python train.py --model="image autoencoder" --dataset="telescope images of galaxies (Galaxy Zoo DECaLS)" --train_examples=88335 --image_size=48 --crop_scale_min=0.7 --horizontal_flip=true --translate=0.06 --bottleneck="plain" --downsampling_factor=8 --encoder_arch="swin" --encoder_norm="layernorm" --encoder_norm_position="res_post" --encoder_activation="swiglu" --encoder_mlp_ratio=2.67 --encoder_head_dim=32 --encoder_fused_qkv=false --encoder_bias="none" --encoder_qk_norm=false --encoder_parallel_block=false --encoder_inner_norm=false --encoder_drop_path=0.15 --encoder_patch_size=[2, 2] --encoder_depths=[2, 4, 4] --encoder_widths=[80, 160, 320] --loss="l1" --latent_channels=16 --decoder_norm="groupnorm" --decoder_activation="relu" --decoder_weight_standardization=true --decoder_channel_attention="eca" --decoder_widths=[48, 48, 96, 192] --decoder_blocks_per_level=2 --decoder_block="basic" --decoder_attention=true --decoder_upsampling="pixel_shuffle" --init="orthogonal" --residual_init="none" --optimizer="adam_atan2" --lr=0.00054 --beta1=0.9 --beta2=0.95 --grad_clip=5.0 --magnitude_pruning=0.5 --steps=13200 --batch_size=64 --epochs=9.6 --lr_schedule="linear" --final_lr_fraction=0 --warmup_steps=2640 --weight_decay=0.4
Rows from block 3 of the encoder of a small image autoencoder, named by matrix and row number. Rows with one number belong to one neuron. Each number is 200 + 40 x the weight over its row's rms, rounded and kept within 0 to 999. All counts start at 0.
After each neuron's rows are labels from the 100 images, of 14976, where the neuron reaches its largest size: "responds to" is what is common among them; "colour at peak" is the nearest of a few named colours to the mean colour under the peak. Only what is clearly more common there than usual is listed. The data: telescope images of galaxies (Galaxy Zoo DECaLS). In brackets: how many of the 100, against the usual share in percent.
# gate: MLP gate (encoder.blocks.3.mlp.gate.weight, 416x160), inputs 54-107
# fc1: MLP up (encoder.blocks.3.mlp.fc1.weight, 416x160), inputs 54-107
# fc2: MLP down (encoder.blocks.3.mlp.fc2.weight, 160x416, transposed), outputs 54-107

gate.226,180,144,229,245,158,200,258,302,200,148,119,176,222,200,289,169,200,200,262,156,200,167,181,200,172,120,200,144,200,262,200,267,224,221,200,200,200,169,200,111,55,200,163,163,305,200,176,200,266,200,200,130,164,148
fc1.226,200,200,220,248,282,131,161,200,200,172,173,200,200,200,286,170,165,118,229,200,148,176,200,95,151,137,149,200,200,278,128,238,200,225,148,235,200,251,200,161,173,200,200,200,317,233,219,173,200,145,218,166,168,200
fc2.226,235,200,255,200,268,228,155,236,126,200,200,174,200,267,200,200,200,200,139,200,200,169,174,256,200,221,252,130,238,200,167,255,200,200,200,174,200,200,106,200,200,200,167,165,281,229,200,200,287,200,200,115,200,200
responds to: bulge size: moderate (25 vs 6.6)
colour at peak: pink (55 vs 0.5); grey (45 vs 5.6)

gate.139,200,171,168,258,200,200,200,242,275,200,200,137,249,287,122,122,200,200,200,200,226,233,138,258,200,341,177,200,253,200,178,166,184,152,166,200,237,284,200,200,173,300,156,156,148,200,249,160,200,200,259,226,200,248
fc1.139,200,200,200,184,178,200,200,200,234,241,200,200,176,176,97,200,233,161,158,122,119,191,200,200,200,200,200,130,155,200,158,125,278,200,200,200,200,252,200,151,200,180,200,164,147,231,254,230,200,230,200,200,328,179
fc2.139,200,235,200,266,269,200,118,200,200,200,156,200,156,282,140,200,200,200,267,240,149,269,224,200,248,257,237,250,149,227,200,239,169,237,299,200,220,274,169,200,200,244,272,279,172,250,147,200,200,151,200,183,237,244
responds to: edge-on disk: no (51 vs 24.7); bulge size: small (27 vs 7.2)
colour at peak: grey (50 vs 5.6); brown (48 vs 12.4)

gate.20,256,118,200,200,227,200,152,200,200,200,161,200,176,175,200,132,139,242,142,283,200,200,200,200,234,200,164,289,158,130,224,200,165,183,200,235,215,200,200,309,258,200,169,162,200,200,232,200,230,200,144,126,200,222
fc1.20,200,200,200,242,233,200,200,212,134,190,200,274,212,200,200,225,144,200,200,144,200,238,252,165,150,200,215,200,242,200,254,141,247,200,255,200,270,200,200,246,200,200,157,200,200,161,200,200,166,167,295,261,200,214
fc2.20,171,227,228,115,200,206,258,225,337,163,176,224,200,200,200,133,181,257,244,128,239,138,143,200,266,200,174,257,237,122,232,264,200,229,162,226,272,200,200,241,289,200,200,151,200,200,227,242,152,200,147,152,200,200
responds to: edge-on disk: yes (35 vs 5.2)
colour at peak: brown (84 vs 12.4)

gate.97,246,200,200,223,233,200,200,255,200,247,146,297,248,224,200,200,200,200,200,256,150,255,151,200,200,200,200,257,138,200,234,200,261,200,200,169,200,200,200,127,123,254,200,200,200,200,153,146,223,200,156,200,200,200
fc1.97,232,138,200,200,133,115,200,180,159,178,249,200,273,200,92,200,200,200,200,200,290,200,200,150,280,145,200,230,125,200,251,200,200,274,159,155,169,157,249,154,151,200,200,200,287,200,151,228,237,264,200,262,213,200
fc2.97,200,136,200,127,200,266,255,200,267,248,238,200,160,200,200,200,247,292,200,200,200,251,200,200,256,245,214,243,200,200,200,200,200,146,200,130,200,200,247,200,200,139,138,200,136,200,200,200,281,200,235,200,162,200
responds to: edge-on disk: yes (31 vs 5.2)
colour at peak: grey (82 vs 5.6)

gate.315,200,135,200,200,128,121,200,200,250,200,200,200,269,200,143,135,200,158,200,247,172,86,200,124,200,127,200,262,200,200,200,223,226,200,200,129,200,200,200,200,200,200,200,200,200,147,200,81,200,200,200,200,133,205
fc1.315,98,161,141,259,128,200,200,136,233,265,200,176,166,246,144,200,278,158,232,296,200,200,200,200,200,109,159,200,200,215,200,245,200,200,276,111,200,141,157,254,200,292,233,148,200,200,232,200,137,165,284,255,200,200
fc2.315,241,160,162,200,247,177,200,183,200,200,162,200,155,200,262,140,118,200,273,256,200,259,272,200,95,273,226,200,228,181,233,165,238,173,200,179,200,217,229,200,200,145,200,235,243,200,200,110,138,111,131,239,237,200
responds to: edge-on disk: yes (26 vs 5.2)
colour at peak: brown (83 vs 12.4)

gate.36,162,200,200,235,200,200,222,160,200,247,130,98,200,141,307,200,174,98,200,200,200,247,246,227,200,267,200,200,200,200,215,200,200,248,151,200,230,284,200,221,142,200,253,200,278,249,200,105,200,121,299,200,200,171
fc1.36,181,200,258,181,237,200,200,228,118,235,200,169,231,251,299,253,200,161,128,241,289,161,234,167,200,192,262,200,232,200,200,200,228,217,200,200,200,197,247,200,200,200,181,200,200,200,287,130,246,221,329,200,200,200
fc2.36,172,173,227,329,162,233,200,200,200,200,231,200,227,200,200,200,261,200,200,248,131,140,150,200,200,269,139,200,170,176,200,218,170,200,200,200,200,262,225,165,126,173,160,162,200,248,279,176,173,200,200,119,219,171
responds to: edge-on disk: no (54 vs 24.7); spiral arms: yes (45 vs 18.8)
colour at peak: brown (74 vs 12.4)

gate.14,200,200,200,200,200,200,143,136,200,263,124,200,200,254,200,159,139,179,224,252,116,262,170,272,200,200,197,200,144,200,231,200,238,212,267,200,267,265,147,262,248,262,248,200,137,287,270,134,200,200,200,200,207,248
fc1.14,244,200,200,200,241,223,200,200,250,200,225,257,232,200,167,168,212,223,178,164,200,200,200,234,200,232,200,200,200,160,131,258,200,154,200,200,150,200,176,200,264,158,200,200,165,200,200,200,200,276,141,200,200,184
fc2.14,200,200,200,308,200,270,200,200,200,242,274,278,200,271,200,218,227,169,175,200,121,200,200,200,249,272,247,200,265,200,160,200,228,254,200,153,275,228,200,157,104,200,200,200,200,200,200,200,200,236,200,200,81,200
responds to: edge-on disk: yes (30 vs 5.2)
colour at peak: grey (58 vs 5.6); brown (33 vs 12.4)

gate.335,200,280,160,200,222,292,200,140,200,200,380,263,170,200,200,226,200,171,144,286,200,238,200,99,200,285,227,200,200,184,267,164,200,200,137,200,206,200,174,200,244,219,200,200,245,200,212,155,200,143,234,200,240,200
fc1.335,200,242,200,113,255,341,212,200,200,241,200,200,158,200,200,200,200,200,232,243,200,200,239,105,160,250,163,200,244,200,299,200,173,224,200,148,200,200,171,200,200,200,200,179,268,236,139,200,200,200,200,200,200,147
fc2.335,256,200,225,200,200,200,200,200,161,200,121,154,282,229,266,157,239,258,200,188,201,200,133,350,150,200,165,170,162,200,242,200,172,185,200,200,116,200,200,200,171,238,200,255,200,109,200,200,270,172,200,140,200,200
responds to: edge-on disk: yes (38 vs 5.2)
colour at peak: brown (100 vs 12.4)

gate.4,200,200,266,200,330,200,168,200,252,230,200,200,156,200,163,163,200,244,200,200,200,200,159,200,158,200,200,200,129,200,200,200,200,151,217,240,159,200,200,254,267,173,137,245,108,167,200,249,200,200,135,200,200,322
fc1.4,276,256,172,200,200,200,232,266,200,200,262,200,200,250,200,200,200,133,200,256,200,154,200,139,246,288,166,200,200,236,261,200,200,200,200,167,200,200,200,263,246,200,200,200,200,200,200,95,200,200,257,200,200,160
fc2.4,121,92,200,200,193,200,150,186,255,200,200,200,200,200,231,200,285,200,184,200,200,93,200,200,247,122,200,214,200,166,200,131,237,200,200,155,200,200,200,200,200,200,277,200,200,246,242,180,200,200,200,200,200,200
responds to: edge-on disk: yes (30 vs 5.2)
colour at peak: brown (63 vs 12.4); grey (37 vs 5.6)

gate.236,200,238,246,295,200,200,200,200,254,149,200,147,151,200,225,225,296,200,220,200,256,220,259,115,200,151,253,200,145,166,244,200,200,168,200,135,271,233,238,200,172,231,182,200,245,219,200,200,180,200,249,200,200,200
fc1.236,200,247,253,200,200,162,242,145,237,200,200,169,200,200,200,173,249,200,200,200,238,200,269,125,200,200,103,200,126,200,200,200,200,149,200,200,271,200,286,200,200,200,272,265,200,219,200,161,140,138,200,244,71,200
fc2.236,227,200,240,200,255,166,200,249,200,289,200,248,223,200,241,200,266,156,110,291,200,200,200,200,234,292,200,151,200,304,200,200,200,200,170,140,200,200,200,280,200,200,200,125,264,200,200,245,200,200,257,145,200,288
responds to: edge-on disk: no (51 vs 24.7); spiral arms: yes (42 vs 18.8)
colour at peak: grey (69 vs 5.6)

gate.409,200,283,200,200,251,200,200,268,124,200,229,200,201,147,200,200,200,200,160,155,200,200,200,200,200,234,267,204,200,223,200,95,200,145,200,200,200,179,243,200,200,159,159,200,192,200,184,259,200,200,235,164,200,200
fc1.409,152,170,249,101,200,149,215,216,232,200,200,200,200,200,200,200,177,200,200,224,163,171,125,168,240,200,200,200,200,158,238,232,167,200,146,169,200,102,169,200,246,200,230,235,234,138,200,162,229,200,164,200,200,200
fc2.409,280,180,200,200,200,127,200,200,200,200,200,148,200,200,255,200,233,200,120,200,200,179,200,200,252,266,200,200,200,170,252,200,200,200,301,239,137,125,162,200,185,135,200,158,180,132,127,257,200,242,260,170,200,200
responds to: edge-on disk: yes (26 vs 5.2)
colour at peak: grey (69 vs 5.6); brown (30 vs 12.4)

gate.280,266,175,232,234,200,242,242,197,247,212,136,200,250,220,287,166,200,165,200,180,246,109,141,200,164,200,214,200,167,174,200,200,178,209,200,132,261,242,200,114,200,239,179,198,200,350,262,200,305,260,219,220,200,253
fc1.280,200,200,224,282,200,200,200,200,140,282,200,200,200,166,200,244,200,200,200,149,263,200,200,200,200,258,200,200,265,200,182,177,200,128,200,246,200,200,200,251,200,200,233,247,200,126,248,200,200,259,200,142,163,212
fc2.280,200,200,200,200,200,200,132,200,200,150,200,229,200,179,248,200,158,168,200,200,200,49,96,200,200,200,200,200,200,200,200,227,200,200,200,315,162,333,200,200,200,0,169,200,200,200,200,200,200,221,312,200,200,200
responds to: edge-on disk: no (50 vs 24.7)
colour at peak: brown (52 vs 12.4)

gate.307,200,200,222,142,200,322,200,220,200,252,295,232,200,235,122,200,200,200,248,252,88,227,192,156,200,240,200,225,200,143,200,151,200,200,200,200,234,200,147,316,228,200,223,200,116,200,243,231,148,161,200,200,258,272
fc1.307,200,200,200,165,200,160,200,253,166,200,200,200,200,200,200,200,154,131,200,229,265,200,235,119,274,200,253,132,200,144,200,151,200,120,200,94,148,200,180,277,235,232,200,130,200,142,200,200,200,161,151,135,200,250
fc2.307,226,231,200,238,172,156,200,280,153,231,234,146,200,200,149,135,200,200,200,229,159,200,200,200,175,168,226,254,200,200,247,200,200,168,280,274,200,276,136,266,200,200,200,200,200,200,200,355,172,200,134,200,256,200
responds to: edge-on disk: no (53 vs 24.7); spiral arms: yes (43 vs 18.8)
colour at peak: grey (77 vs 5.6)

gate.79,179,244,218,129,183,200,239,264,239,200,338,165,254,148,200,200,220,200,160,145,285,200,200,200,200,200,153,200,200,200,200,118,154,200,200,200,200,200,200,255,163,194,200,249,106,200,249,200,170,272,200,232,281,200
fc1.79,200,200,200,75,200,200,175,124,200,158,172,200,233,161,200,200,200,225,200,200,236,108,158,200,143,138,96,200,200,200,200,200,223,264,200,200,218,200,200,200,152,115,200,200,200,143,134,163,232,229,200,252,285,249
fc2.79,222,240,218,200,219,122,200,175,186,200,246,200,200,156,162,142,129,200,200,256,248,200,273,263,200,200,157,200,200,160,166,200,200,200,229,200,170,200,200,269,111,145,200,200,278,327,150,151,216,200,200,200,215,203
responds to: edge-on disk: no (51 vs 24.7); spiral arms: yes (47 vs 18.8)
colour at peak: brown (57 vs 12.4)