Weights of a small image autoencoder: 9.45M parameters, encoder patch size [2, 2].
Rows from block 5 of the decoder of a small image autoencoder, named by matrix and row number. Rows with one number belong to one channel. Each number is 128 + 32 x the weight over its row's rms, rounded and kept within 0 to 255. All counts start at 0. Numbers have three digits each.
Before each channel's rows are labels from the 100 images, of 14976, where the channel reaches its highest value: "strongest on" is what is common among them. Only what is clearly more common there than usual is listed. The data: telescope images of galaxies (Galaxy Zoo DECaLS). In brackets: how many of the 100, against the usual share in percent.
# convs0: first 3x3 conv (decoder.decb.1.0.convs.0.weight, 48x48x3x3, standardized in use, each kernel summed), inputs 0-47
# convs1: second 3x3 conv (decoder.decb.1.0.convs.1.weight, 48x48x3x3, standardized in use, transposed, each kernel summed), outputs 0-47

strongest on: shape: featured or disk (60 vs 30.4)
convs0.46:133081115069122154134113137121153188101141165179143128188138111133105122139103120161158122110102049127123067044096122116162102096072122126135123
convs1.46:109171089171112100070079189102168173133068110135143145112147166119161171136112144140128137090091148126094104170122175122113170113127165109151056

strongest on: shape: featured or disk (64 vs 30.4); edge-on disk: no (53 vs 24.7); spiral arms: yes (42 vs 18.8)
convs0.24:123094126105185126142108139141155171134089115135177150164136111118132025148166142144111172064143116088150086186150141114157137100163138124188132
convs1.24:095096092075113143101155167216092171178119121125173103095152156056124167099150100126119118129117128166106150127109158120061163139131146120106090

strongest on: roundness: round (48 vs 20.3)
convs0.1:173097098132133113102098061100161112115108133124144104135136150134130101156186108147107198111050067111154092165131111107170103166174142099175133
convs1.1:133143135157123148136154164152150102142145160111173138091072140112067094084119120107083097121152158159134161167058164092073177162077123141081108

strongest on: roundness: round (47 vs 20.3)
convs0.10:157131156076129185130140084105102129106129096166134124070152133147139029125146137150117147138098132104150108067142111159107141109124195068098083
convs1.10:155173130172102138188112169128145150153140137092110135190100106136070145083112070114209141146150120204165163150122145084122105139149119126121142

strongest on: shape: featured or disk (62 vs 30.4); edge-on disk: no (54 vs 24.7); spiral arms: yes (43 vs 18.8)
convs0.17:137034120148161107112092103129128129135089114153112138113129107178141096118115159145099106136118118138139085064153115151141096165229086181154145
convs1.17:147100156122146135170101135160128125151152154176118139119111119135076168187077178119086143140169150158110112172104163106199114121084150097128045

strongest on: shape: featured or disk (60 vs 30.4); edge-on disk: no (56 vs 24.7); bar: no (38 vs 12.9)
convs0.36:068112084176167094110158108122117175206185123118194122118145137089115136108077155133125139079124118150134094113155100135112064147091107125171135
convs1.36:078119103103136139106106230183163149160111150111193137073111110075053109133124142160123080124106137141107150107118128121070149117118135145136114

strongest on: roundness: round (41 vs 20.3)
convs0.6:145123114114139138109081079097116086111133072085072081133085134140147086111107112106120101146087129174137106148078070081153165085153177123176096
convs1.6:091121170159112099146139174126148139128191157069167113145168109087043080155102145132121124089176134148125115107126114125143179157096123118060160

strongest on: edge-on disk: no (54 vs 24.7); spiral arms: yes (46 vs 18.8)
convs0.19:176169148125147125135128069120128105192132087197107126197120110135102106111123191126100138091118185105130126162164068156141144088097128137161168
convs1.19:077126116163128134188135115112108158092097144079142111079182165119137162197063143091138118150128099059145129152122156131179161135129150121126067

strongest on: edge-on disk: no (50 vs 24.7)
convs0.30:090177168114153132159114076130158109074103106164117110157195145171131099140123131133108117069138178106131122103156184120121191089194142155151141
convs1.30:114058096057103134115158092113086209118209117164139094147128124122090165124150106110127116138149141205141123101155120138129089138120126148164104

strongest on: shape: featured or disk (60 vs 30.4); edge-on disk: no (53 vs 24.7); spiral arms: yes (43 vs 18.8)
convs0.28:141079147135179106147181117151164120134150085159075119188208069158158118169149165162126063108154140074139121144132131132157129131161134125154118
convs1.28:118102092143137096155074137158157171133091165028058093164141102106149150161128110154110144121101106157127098105132148130141141131113157079179073

strongest on: spiral arms: yes (39 vs 18.8)
convs0.20:128139186180129090150176153119111129114137105164136123122137109149186096079135113106090156081179186077126163150160163139162151095125127153149206
convs1.20:056125142122093104167134121145110111118128137118102197109118109099103117111120130150015157115119172096149152156173154144143122085088096170081117

strongest on: shape: featured or disk (62 vs 30.4); edge-on disk: no (52 vs 24.7); bar: no (34 vs 12.9)
convs0.12:145168158139096153188176105147091111177160089110116136128135127143116126083110186089082141080148163101173140144152090156183179081085131141124155
convs1.12:042106146153132176128109094149128184125129158117099112144124112124129072089045132113158102100147107115173181161116165132150161115189131158158118