{
  "model": "image autoencoder",
  "horizontal_flip": true,
  "translate": 0.06,
  "encoder_bias": "none",
  "encoder_depths": [2, 4, 4],
  "decoder_norm": "groupnorm",
  "decoder_channel_attention": "eca",
  "decoder_block": "basic",
  "batch_size": 64,
  "weight_decay": 0.4
}
Rows from block 5 of the encoder of a small image autoencoder, named by matrix and row number. Rows with one number belong to one neuron. Each number is 128 + 32 x the weight over its row's rms, rounded and kept within 0 to 255. All counts start at 0.
After each neuron's rows are labels from the 100 images, of 14976, where the neuron reaches its largest size: "responds to" is what is common among them; "colour at peak" is the nearest of a few named colours to the mean colour under the peak. Only what is clearly more common there than usual is listed. The data: telescope images of galaxies (Galaxy Zoo DECaLS). In brackets: how many of the 100.
# gate: MLP gate (encoder.blocks.5.mlp.gate.weight, 416x160), inputs 0-79
# fc1: MLP up (encoder.blocks.5.mlp.fc1.weight, 416x160), inputs 0-79
# fc2: MLP down (encoder.blocks.5.mlp.fc2.weight, 160x416, transposed), outputs 0-79

gate.53 [101  76 130 111 128 128 128 128 106 128 128 128 160 144 128 128  96 162  85 128 128 128  86 145 128  83 128  30 201 102 108 128  78 128 114 144 163  73 145 128 118 157 180  78 164 150 109 128  60 178 128 144 128 128  87 128 118 128 187 135 128 157 181 159 128 128 128  98 185 128  79 154  98 128 128 149 100 157 128 128]
fc1.53 [128 128 128 114 121  76 128  76 128 128  93  83  97 128 128 146 192 128 112 128  98 128 128 128 113 144  52  97 102 166 166 181 128  89 128 154 128 128 128  94 128 148 128 196 110 149 128 188 161 128 173 128 162 128  89 147 174 128 143 128  77 128 100 128  91 128 128 128 128 163 128 128 128 128 128 128 128 215 107 146]
fc2.53 [128 190 128 183 128 147  64 113 145 128 128 128 107 128 128 179 128 164 120 128 162 128  93 128 128 128 150 128 128 107 173 128 128 128 128 128 189  88  98 103  49  68  85 164 107  80 121 182 163 139 128 100 128 128 128  64  92 128 128 182 155 128  93 128 163 172 141  78 128 150 148 106 128  91 128 128 128 172 128 128]
responds to: shape: featured or disk (63); edge-on disk: no (57); spiral arms: yes (51)
colour at peak: grey (55); brown (45)

gate.24 [ 88 128 128 128 128 128 128 128 128  88 128 173 128 128 109 136 128 128  97 128 128 128 128 138 128 128 168 101 128 151 128 128 232 128 128  63 128 128 128 128 128 128 128 203 128 128 128 128 128 128 149 190  78 108 199 128 128  45  77 153  75 175  54 128 128  86 167  83 128 128 128  93 169 128  68 162 151 128 128 106]
fc1.24 [152 143 165 160 162 126  93 196 128  98 161 128 169  76 128 128 144 128 128 156 128 128 101 178 128 162 207 153  83 128 108 128 128 128 153 169 165 167 128 128 241 128 157 128 144  66  89 166 173 128  79  99 128 128 128  98 128 128 153 151 128 116 176 128 162 149  82  95  60  70 102 207 128  85 128 128 128 167 128 128]
fc2.24 [128 128 129 128 128 128 128 151  97 111 128 218 128 196 101 128 128 157 128 128 128 128 140 128 128  51 180 176 214 170  69 152 128 153  98 138 128 207 128 143 128 128 128 128  91 128 155 128 128  30 167 148  99 149 128 103 128 206 200 128 171 128 173 153 128 128  88 128 128 166 128 128 128 128 128 128 114  52 128 204]
responds to: shape: featured or disk (60)
colour at peak: brown (47); grey (33)

gate.140 [128 128 152 102  85 128 128  46 128 141 128 128 102 128 128 176 184 128 128 187 135  86 128 128  73 205 151 128 128 167 128 162 128 153 181 128 128 128 128 128 183 182 128 128  93 128 128  98 142 128 128 128 172 128 153 128 128 128 128  33 128  56 128 109 128 151 128 128 176  47 128 146 128  96 128 128 128 128 206  77]
fc1.140 [147 128 128 103 128 210 128  35 128 128 128  62 160  13  99 150 128 136 150 146 128 128 128 128 100 210 136 128 128 183 128 128 128 128 128  98 181 173  87 128 167 128 110 128 130 185 128 128 169 128 128 128 128 128 181 128 128 112 128 120 128 128 128  59 128 128 128 128 128 119 128 128 128 197 128 128  79 128 128 128]
fc2.140 [128 177 128  97  96 140 128 182 128 128 128  84 128 128 151 128 128 128  55 183 128 128 128 128 190 128 128 128 128  92 128 128 128 128 128 104 128  97  86 128 154 150 128 200 128 182 128 128  73 128 128 128 128 179  97 128 128  11 128 122 128 128 171 159 128 174 128  95 151 128 128 145  51 128 128 128 151 128  68 128]
responds to: edge-on disk: no (50); spiral arms: yes (41)
colour at peak: grey (84)

gate.373 [ 96 128 149 128 155 128 123 128 128 181  56 119  90 155 128 128 187 128 109  85 128 142 128 107 128 128 128 128 128 128 128 128 128 128  91 128  24 126 153 128 143 174 128  97 128 226 128  89 128 128 154  98  93 128 128 128 128 159 145 128 128 128 205 148 128 128 128 128 135 163 128 128 181  96 128 128 128 128 128  78]
fc1.373 [ 84 128  95 141 128  74 100 128 128 128  59 128  97 169 184 128 128 128 128 128 128 130  81 107 128 128 128 128 128  61 128 128 241 128 128 128 128 117 118 128 101 121 128 128 128 174 167 128 104  84 128 128 128 128  49  77 128 128 128  25 128 128 186 175  91 111  87 117 172 128 128 128 128 128 128 192  75 110 128 128]
fc2.373 [128 194 128 128 100 128 128 147  78 128 194 128 128 133  37 128 128 181 189 145 128 128 128  85 116 128 128 107 112  92 128 128  56 128 128 154 174  62  94 128 128 128 128 100 187  65  93 128 128 128 140 128 128 128 128  78  95  73 128 128 128  78 128 167 128 128 128 128 128 128 118 128 128 128 128 128 128 128 118 128]
responds to: edge-on disk: no (50); spiral arms: yes (40)
colour at peak: brown (49)

gate.4 [128 128  92 148 128 128 175 136 183 128 128 128 144 162  85 105 128  93 156 109 128 168 128 128 143 220 128 168 128  71  92 128 128  88 127  95 109 128 117 134 128 128  78 173 170  18 143 178 173 128  94 103 128  75 189 153 106 128 126 128  88 128  72  85 128 128 144 128 128 155 128 148 128 194  48 128 136 178  91 128]
fc1.4 [128 128 128 128  79  66 156  93 142 159 128 169 102  75  85 128 128  75 128 118 128 157 218 119 128 204 128 128 167  94 112 128 128 110 121 128 128 128 128 128 128 108  83 128 128  22 141 128 139 110  96  90 128 146 196 154 123 128 132 201  89 185 100 117 118 128 144 128 128 149 128 128 128 185  48 163 141 179  87 114]
fc2.4 [128 150 128  95 165 128 103 153 128 102 152 146 103 128 155  65 110 128 212 166  92 194 158 128 128 128 103 128 163  88 156 115 128  99 128 156 181  99 128  96 110 128 143 128 128 128  92 128 128 165 168  86 104 128  97 128  82 105 128  66 189 128 128 128 159  95 128 128 167 150  89 128 128  93 128 174 184 128 128  80]
responds to: edge-on disk: no (51)
colour at peak: brown (100)

gate.305 [181  89 108 128 137 128 128 128 155 128 128 128  97 128 157 189 194 128 128 128 201 199 103 128 140  89  86 151 153 128 128 128 156 128 164 128 189  94 128 147 128 128 128 128 146 242  90  88 156 128  98 193 128 128  98 162 152 128 128 128 169 221 101 128  74 128 126  51  87  97 128 111 164 128 128 128 144 128 128  58]
fc1.305 [172 128 128 174  84 128 128  76 103 128 201 128 128 128 157 184 128 128 168 128 169 185 200 128 128 128 128 149 151 128 128 128 173 128 128 128 196  33 184 128 201 128 128 128 128 184 179 128 128 128 128 128 128 128 128 106 128 128 128  93  92 166 128  99 128 128 140 128 128 128 116 128 128 128 124 128 128 170 128 149]
fc2.305 [128 128  79 101 128 169  31 103 128 168 128 179 128 128 148  78 175  96 164 170 128 154 140 165 108 158  40 128 116 128 157  97 128 149 100 128 169 128 103 154 128 128 128 128 170 128 191 105 128 166 128  99 128 128 128 128 144 195 128 166 128 128 128 128 128 128  83 128 145 128 148 157  67  52  85 128 128 128 128 102]
responds to: edge-on disk: no (53); spiral arms: yes (41)
colour at peak: grey (99)

gate.58 [128 128  70 155 128 128 126 128 128 128  47 128 128 112  78  91 216 179 156 128 218  75  79 128 159 128 128 128 128  53 128 128 128 178 128 156 125 128 111 128 128 128 128  82  96 181 128 109 128  68 128 115 128 128  99 131 128 154  95 106 128 128 128 128 125 128 150  84 226 128 117 128  67 230 128 128 128 128 128 150]
fc1.58 [148 108 170 139 128 207 128 128  62 184 249 105 128 110 170 146 128 128 128 128 128 128 106  76 128 185  65 128 128 128 128 101 106 175 165 128  74 106 128 128 185  90 128 117 136 128  75  62 160 128 144  79  83  86 177 143 128 128 128 190 148  97 138  71 128 171 128 128  96  87  87 151 128 128  89  65 128 128 154  79]
fc2.58 [ 80 128 128 128  62 128 128 128 128 128 206 169 128 165  69 128 128 164 128 128  75  83 128 101 170 160 128 184 153  88 159 163 157 128 128 128 161 171  82 128 128  65 160 180 128 128 128 102 128 128 168 128 128 128 166  91 128 128 150  81 128 128 128 128  73 147 128 145 128 172  91 128 156 128 104 176 128 205  79 128]
responds to: edge-on disk: no (50)
colour at peak: grey (80)

gate.117 [ 96 174 128 123 101 128 128 128 165 128 162 177 128   0 173 128 128 155 128 128 128 173 213 137 128 192 128 128 128 128 140 108 128 150 128  87 128 128 128 128 128 128 143 128 128 128 174 128 128 128 128 128 120 106 153 128 128 131 128 146 141 128 149  88 128 129 143 128 122 150 128 128 128 146 128 189 128 181 128 128]
fc1.117 [128 128 128 128 128 128 179 128 169 128 123 128 154 144 203 128 127 103 166 128 189 128 128 156 166 128 128 128 128 128 128 212 201 111 128 128  30 128 128 128 220 128 128 128 128  78 203 129 178 128 128 102 128 128 128 103 107 136 128 128 128 216 128 128 137 100 128 128 128 148 202  94 128 128  92 128 145 111 128  70]
fc2.117 [161  84 128 103 128 114 128 214 108 128  93 128 161 128  60 128 132 128 128 110  88 165 128  95 128 128 128 157 128 128 128 128 192 106 128 179 128 128 108 163 128 159 111 128 166 154 128 128 128 182 128 128 155  71 128 128 128 128 128 128  95  93 149 172 198 162 128 128 102 169 145 128 128 128 182 105 176  20 128 103]
responds to: shape: featured or disk (65); edge-on disk: no (55); spiral arms: yes (45)
colour at peak: brown (87)

gate.414 [128 128 128 106 153 109 185 109 100 183 209  97 128 157 128 128 128 128 128 128 128 128 128 128 128 128 215 128  99 182 105  95 201 128 128 128 106 128 128 179 221 178 128 164 128 128 128  95 128 128 128 128 128 143 189 169 109  45 128 112 165 176 128 128 128 102  87  51 128 128  65 167 128  89  73  35 128 128 128  91]
fc1.414 [165 128 165 146 128 128 175 128 173 128 231  75  95 128 128 128 128 140 128 128  95 128 128 128 128 128 210 196 149 128 128 185 175 169 128 128 128  70 191 142 128 172 128 159 128  95 149  42 128 128 153 128 128  67 128 128  96  21 128 104 128 128  86  96 111  96  78 128 167 128 101 128 112 128 128  21 128 128 172  70]
fc2.414 [128 115 148 112 128 103 101 128 128 107 128 128 128 115 156 152 128 171  72 163 128 128 115 168 128 128 149  40 128  94 128 142 122 128 189 160 128 178 114 168   0 128 128  32 128 128 128 128 128 128 128 128 158  90 128 128 128 128 128 128  80 128 128 197 211 128 170 128 128 128 128 101 128 159 150 179 128 128 128 128]
responds to: shape: featured or disk (64); edge-on disk: yes (35)
colour at peak: grey (71)

gate.396 [128 155 128 128 128 128 118 128 128 105 160 128 141 128 128 156 128 159 148 128 128 128 128 128  96 128 141  89 128 138 145 128 128 158 128 151 183 132 128 128 128 107 103  36 171 128 128 128 169 200 128 128 128 128  67 108 128 128  92 128 130  45 128 168 127 204 101  72 185 128  95 179 128 123 128 190 101 128 128 128]
fc1.396 [128 109 128 128 128 128 128 200 168 137  81 188 128 128 157 128 107 110 128 112 111 128 128  98 112 128 189 128 109  95 128 175 199 155 151 110  35  69 128 128 128 168 128 128  47 140 128 183 128 166 164 128  89 103 229 128 128  72  95 128 128 128  81 128 166 141  72 101 128 148 128 155 150  61 128 128  51  89 128 128]
fc2.396 [183  79 128 128 151 128 128  38 100 101 128 107 158 111 128 128 128 128  94 128 128 201 128  98 128 164  70 168  74 128  94  99  93 102  82 128 128 128  97 128 183 128 159 128 164 128  93 139 128 128 128 155 128 128  86 128 147 128 108  81 117 149 128 153 128 128 128 128  99 128 170 128 128 207 128 128 178 128 128 128]
responds to: shape: featured or disk (62); edge-on disk: no (57); spiral arms: yes (42)
colour at peak: grey (79)

gate.390 [106  30  78 146 179 128 177  49 128 128 128 100 172 210 177 147 128 128 153 128 156  96  58 155 128 158 128 128 128 128 128 128 128 128  87 128 128 128 166 128 203 174 128  96 128 112 179 128  95 128 102  96 128 128 128 151 128 128 128 128 136 128 128  85  81 128 128 128 128 179 128 128 128 128 128 128 128 128 128  71]
fc1.390 [155 128 152 128 100  58  79 164 128 128  99  86 103  23 163 148 128 193 128 128 119 108 171 128 128 128 128 162 128 128  96 128 128 104 128 128 128 128 128 102 128 146  83 128 128 128 108 128 107 128 128 128 128 128 168 128 149 133 128 128 128  67 128 128   0 128 128  72 128 128 168 113 128  54 107 128 107 182 128 128]
fc2.390 [145 108 128 128 128 128 128 128 128 128 104 128 128 128 132 128 128 128 128 128 134 181 128 176 149 135 143 164 172 128 128 128  32 144 135 113 128 128  87 145 128 128 128 128 128 128  98 178 128 169 128  74  95 128 110 128 125 128 128 128 143 135 128 128  12 121 128 128 128 128 128 146 128 128 196 149 128  38 128  69]
responds to: edge-on disk: no (50); spiral arms: yes (42)
colour at peak: grey (39); brown (36)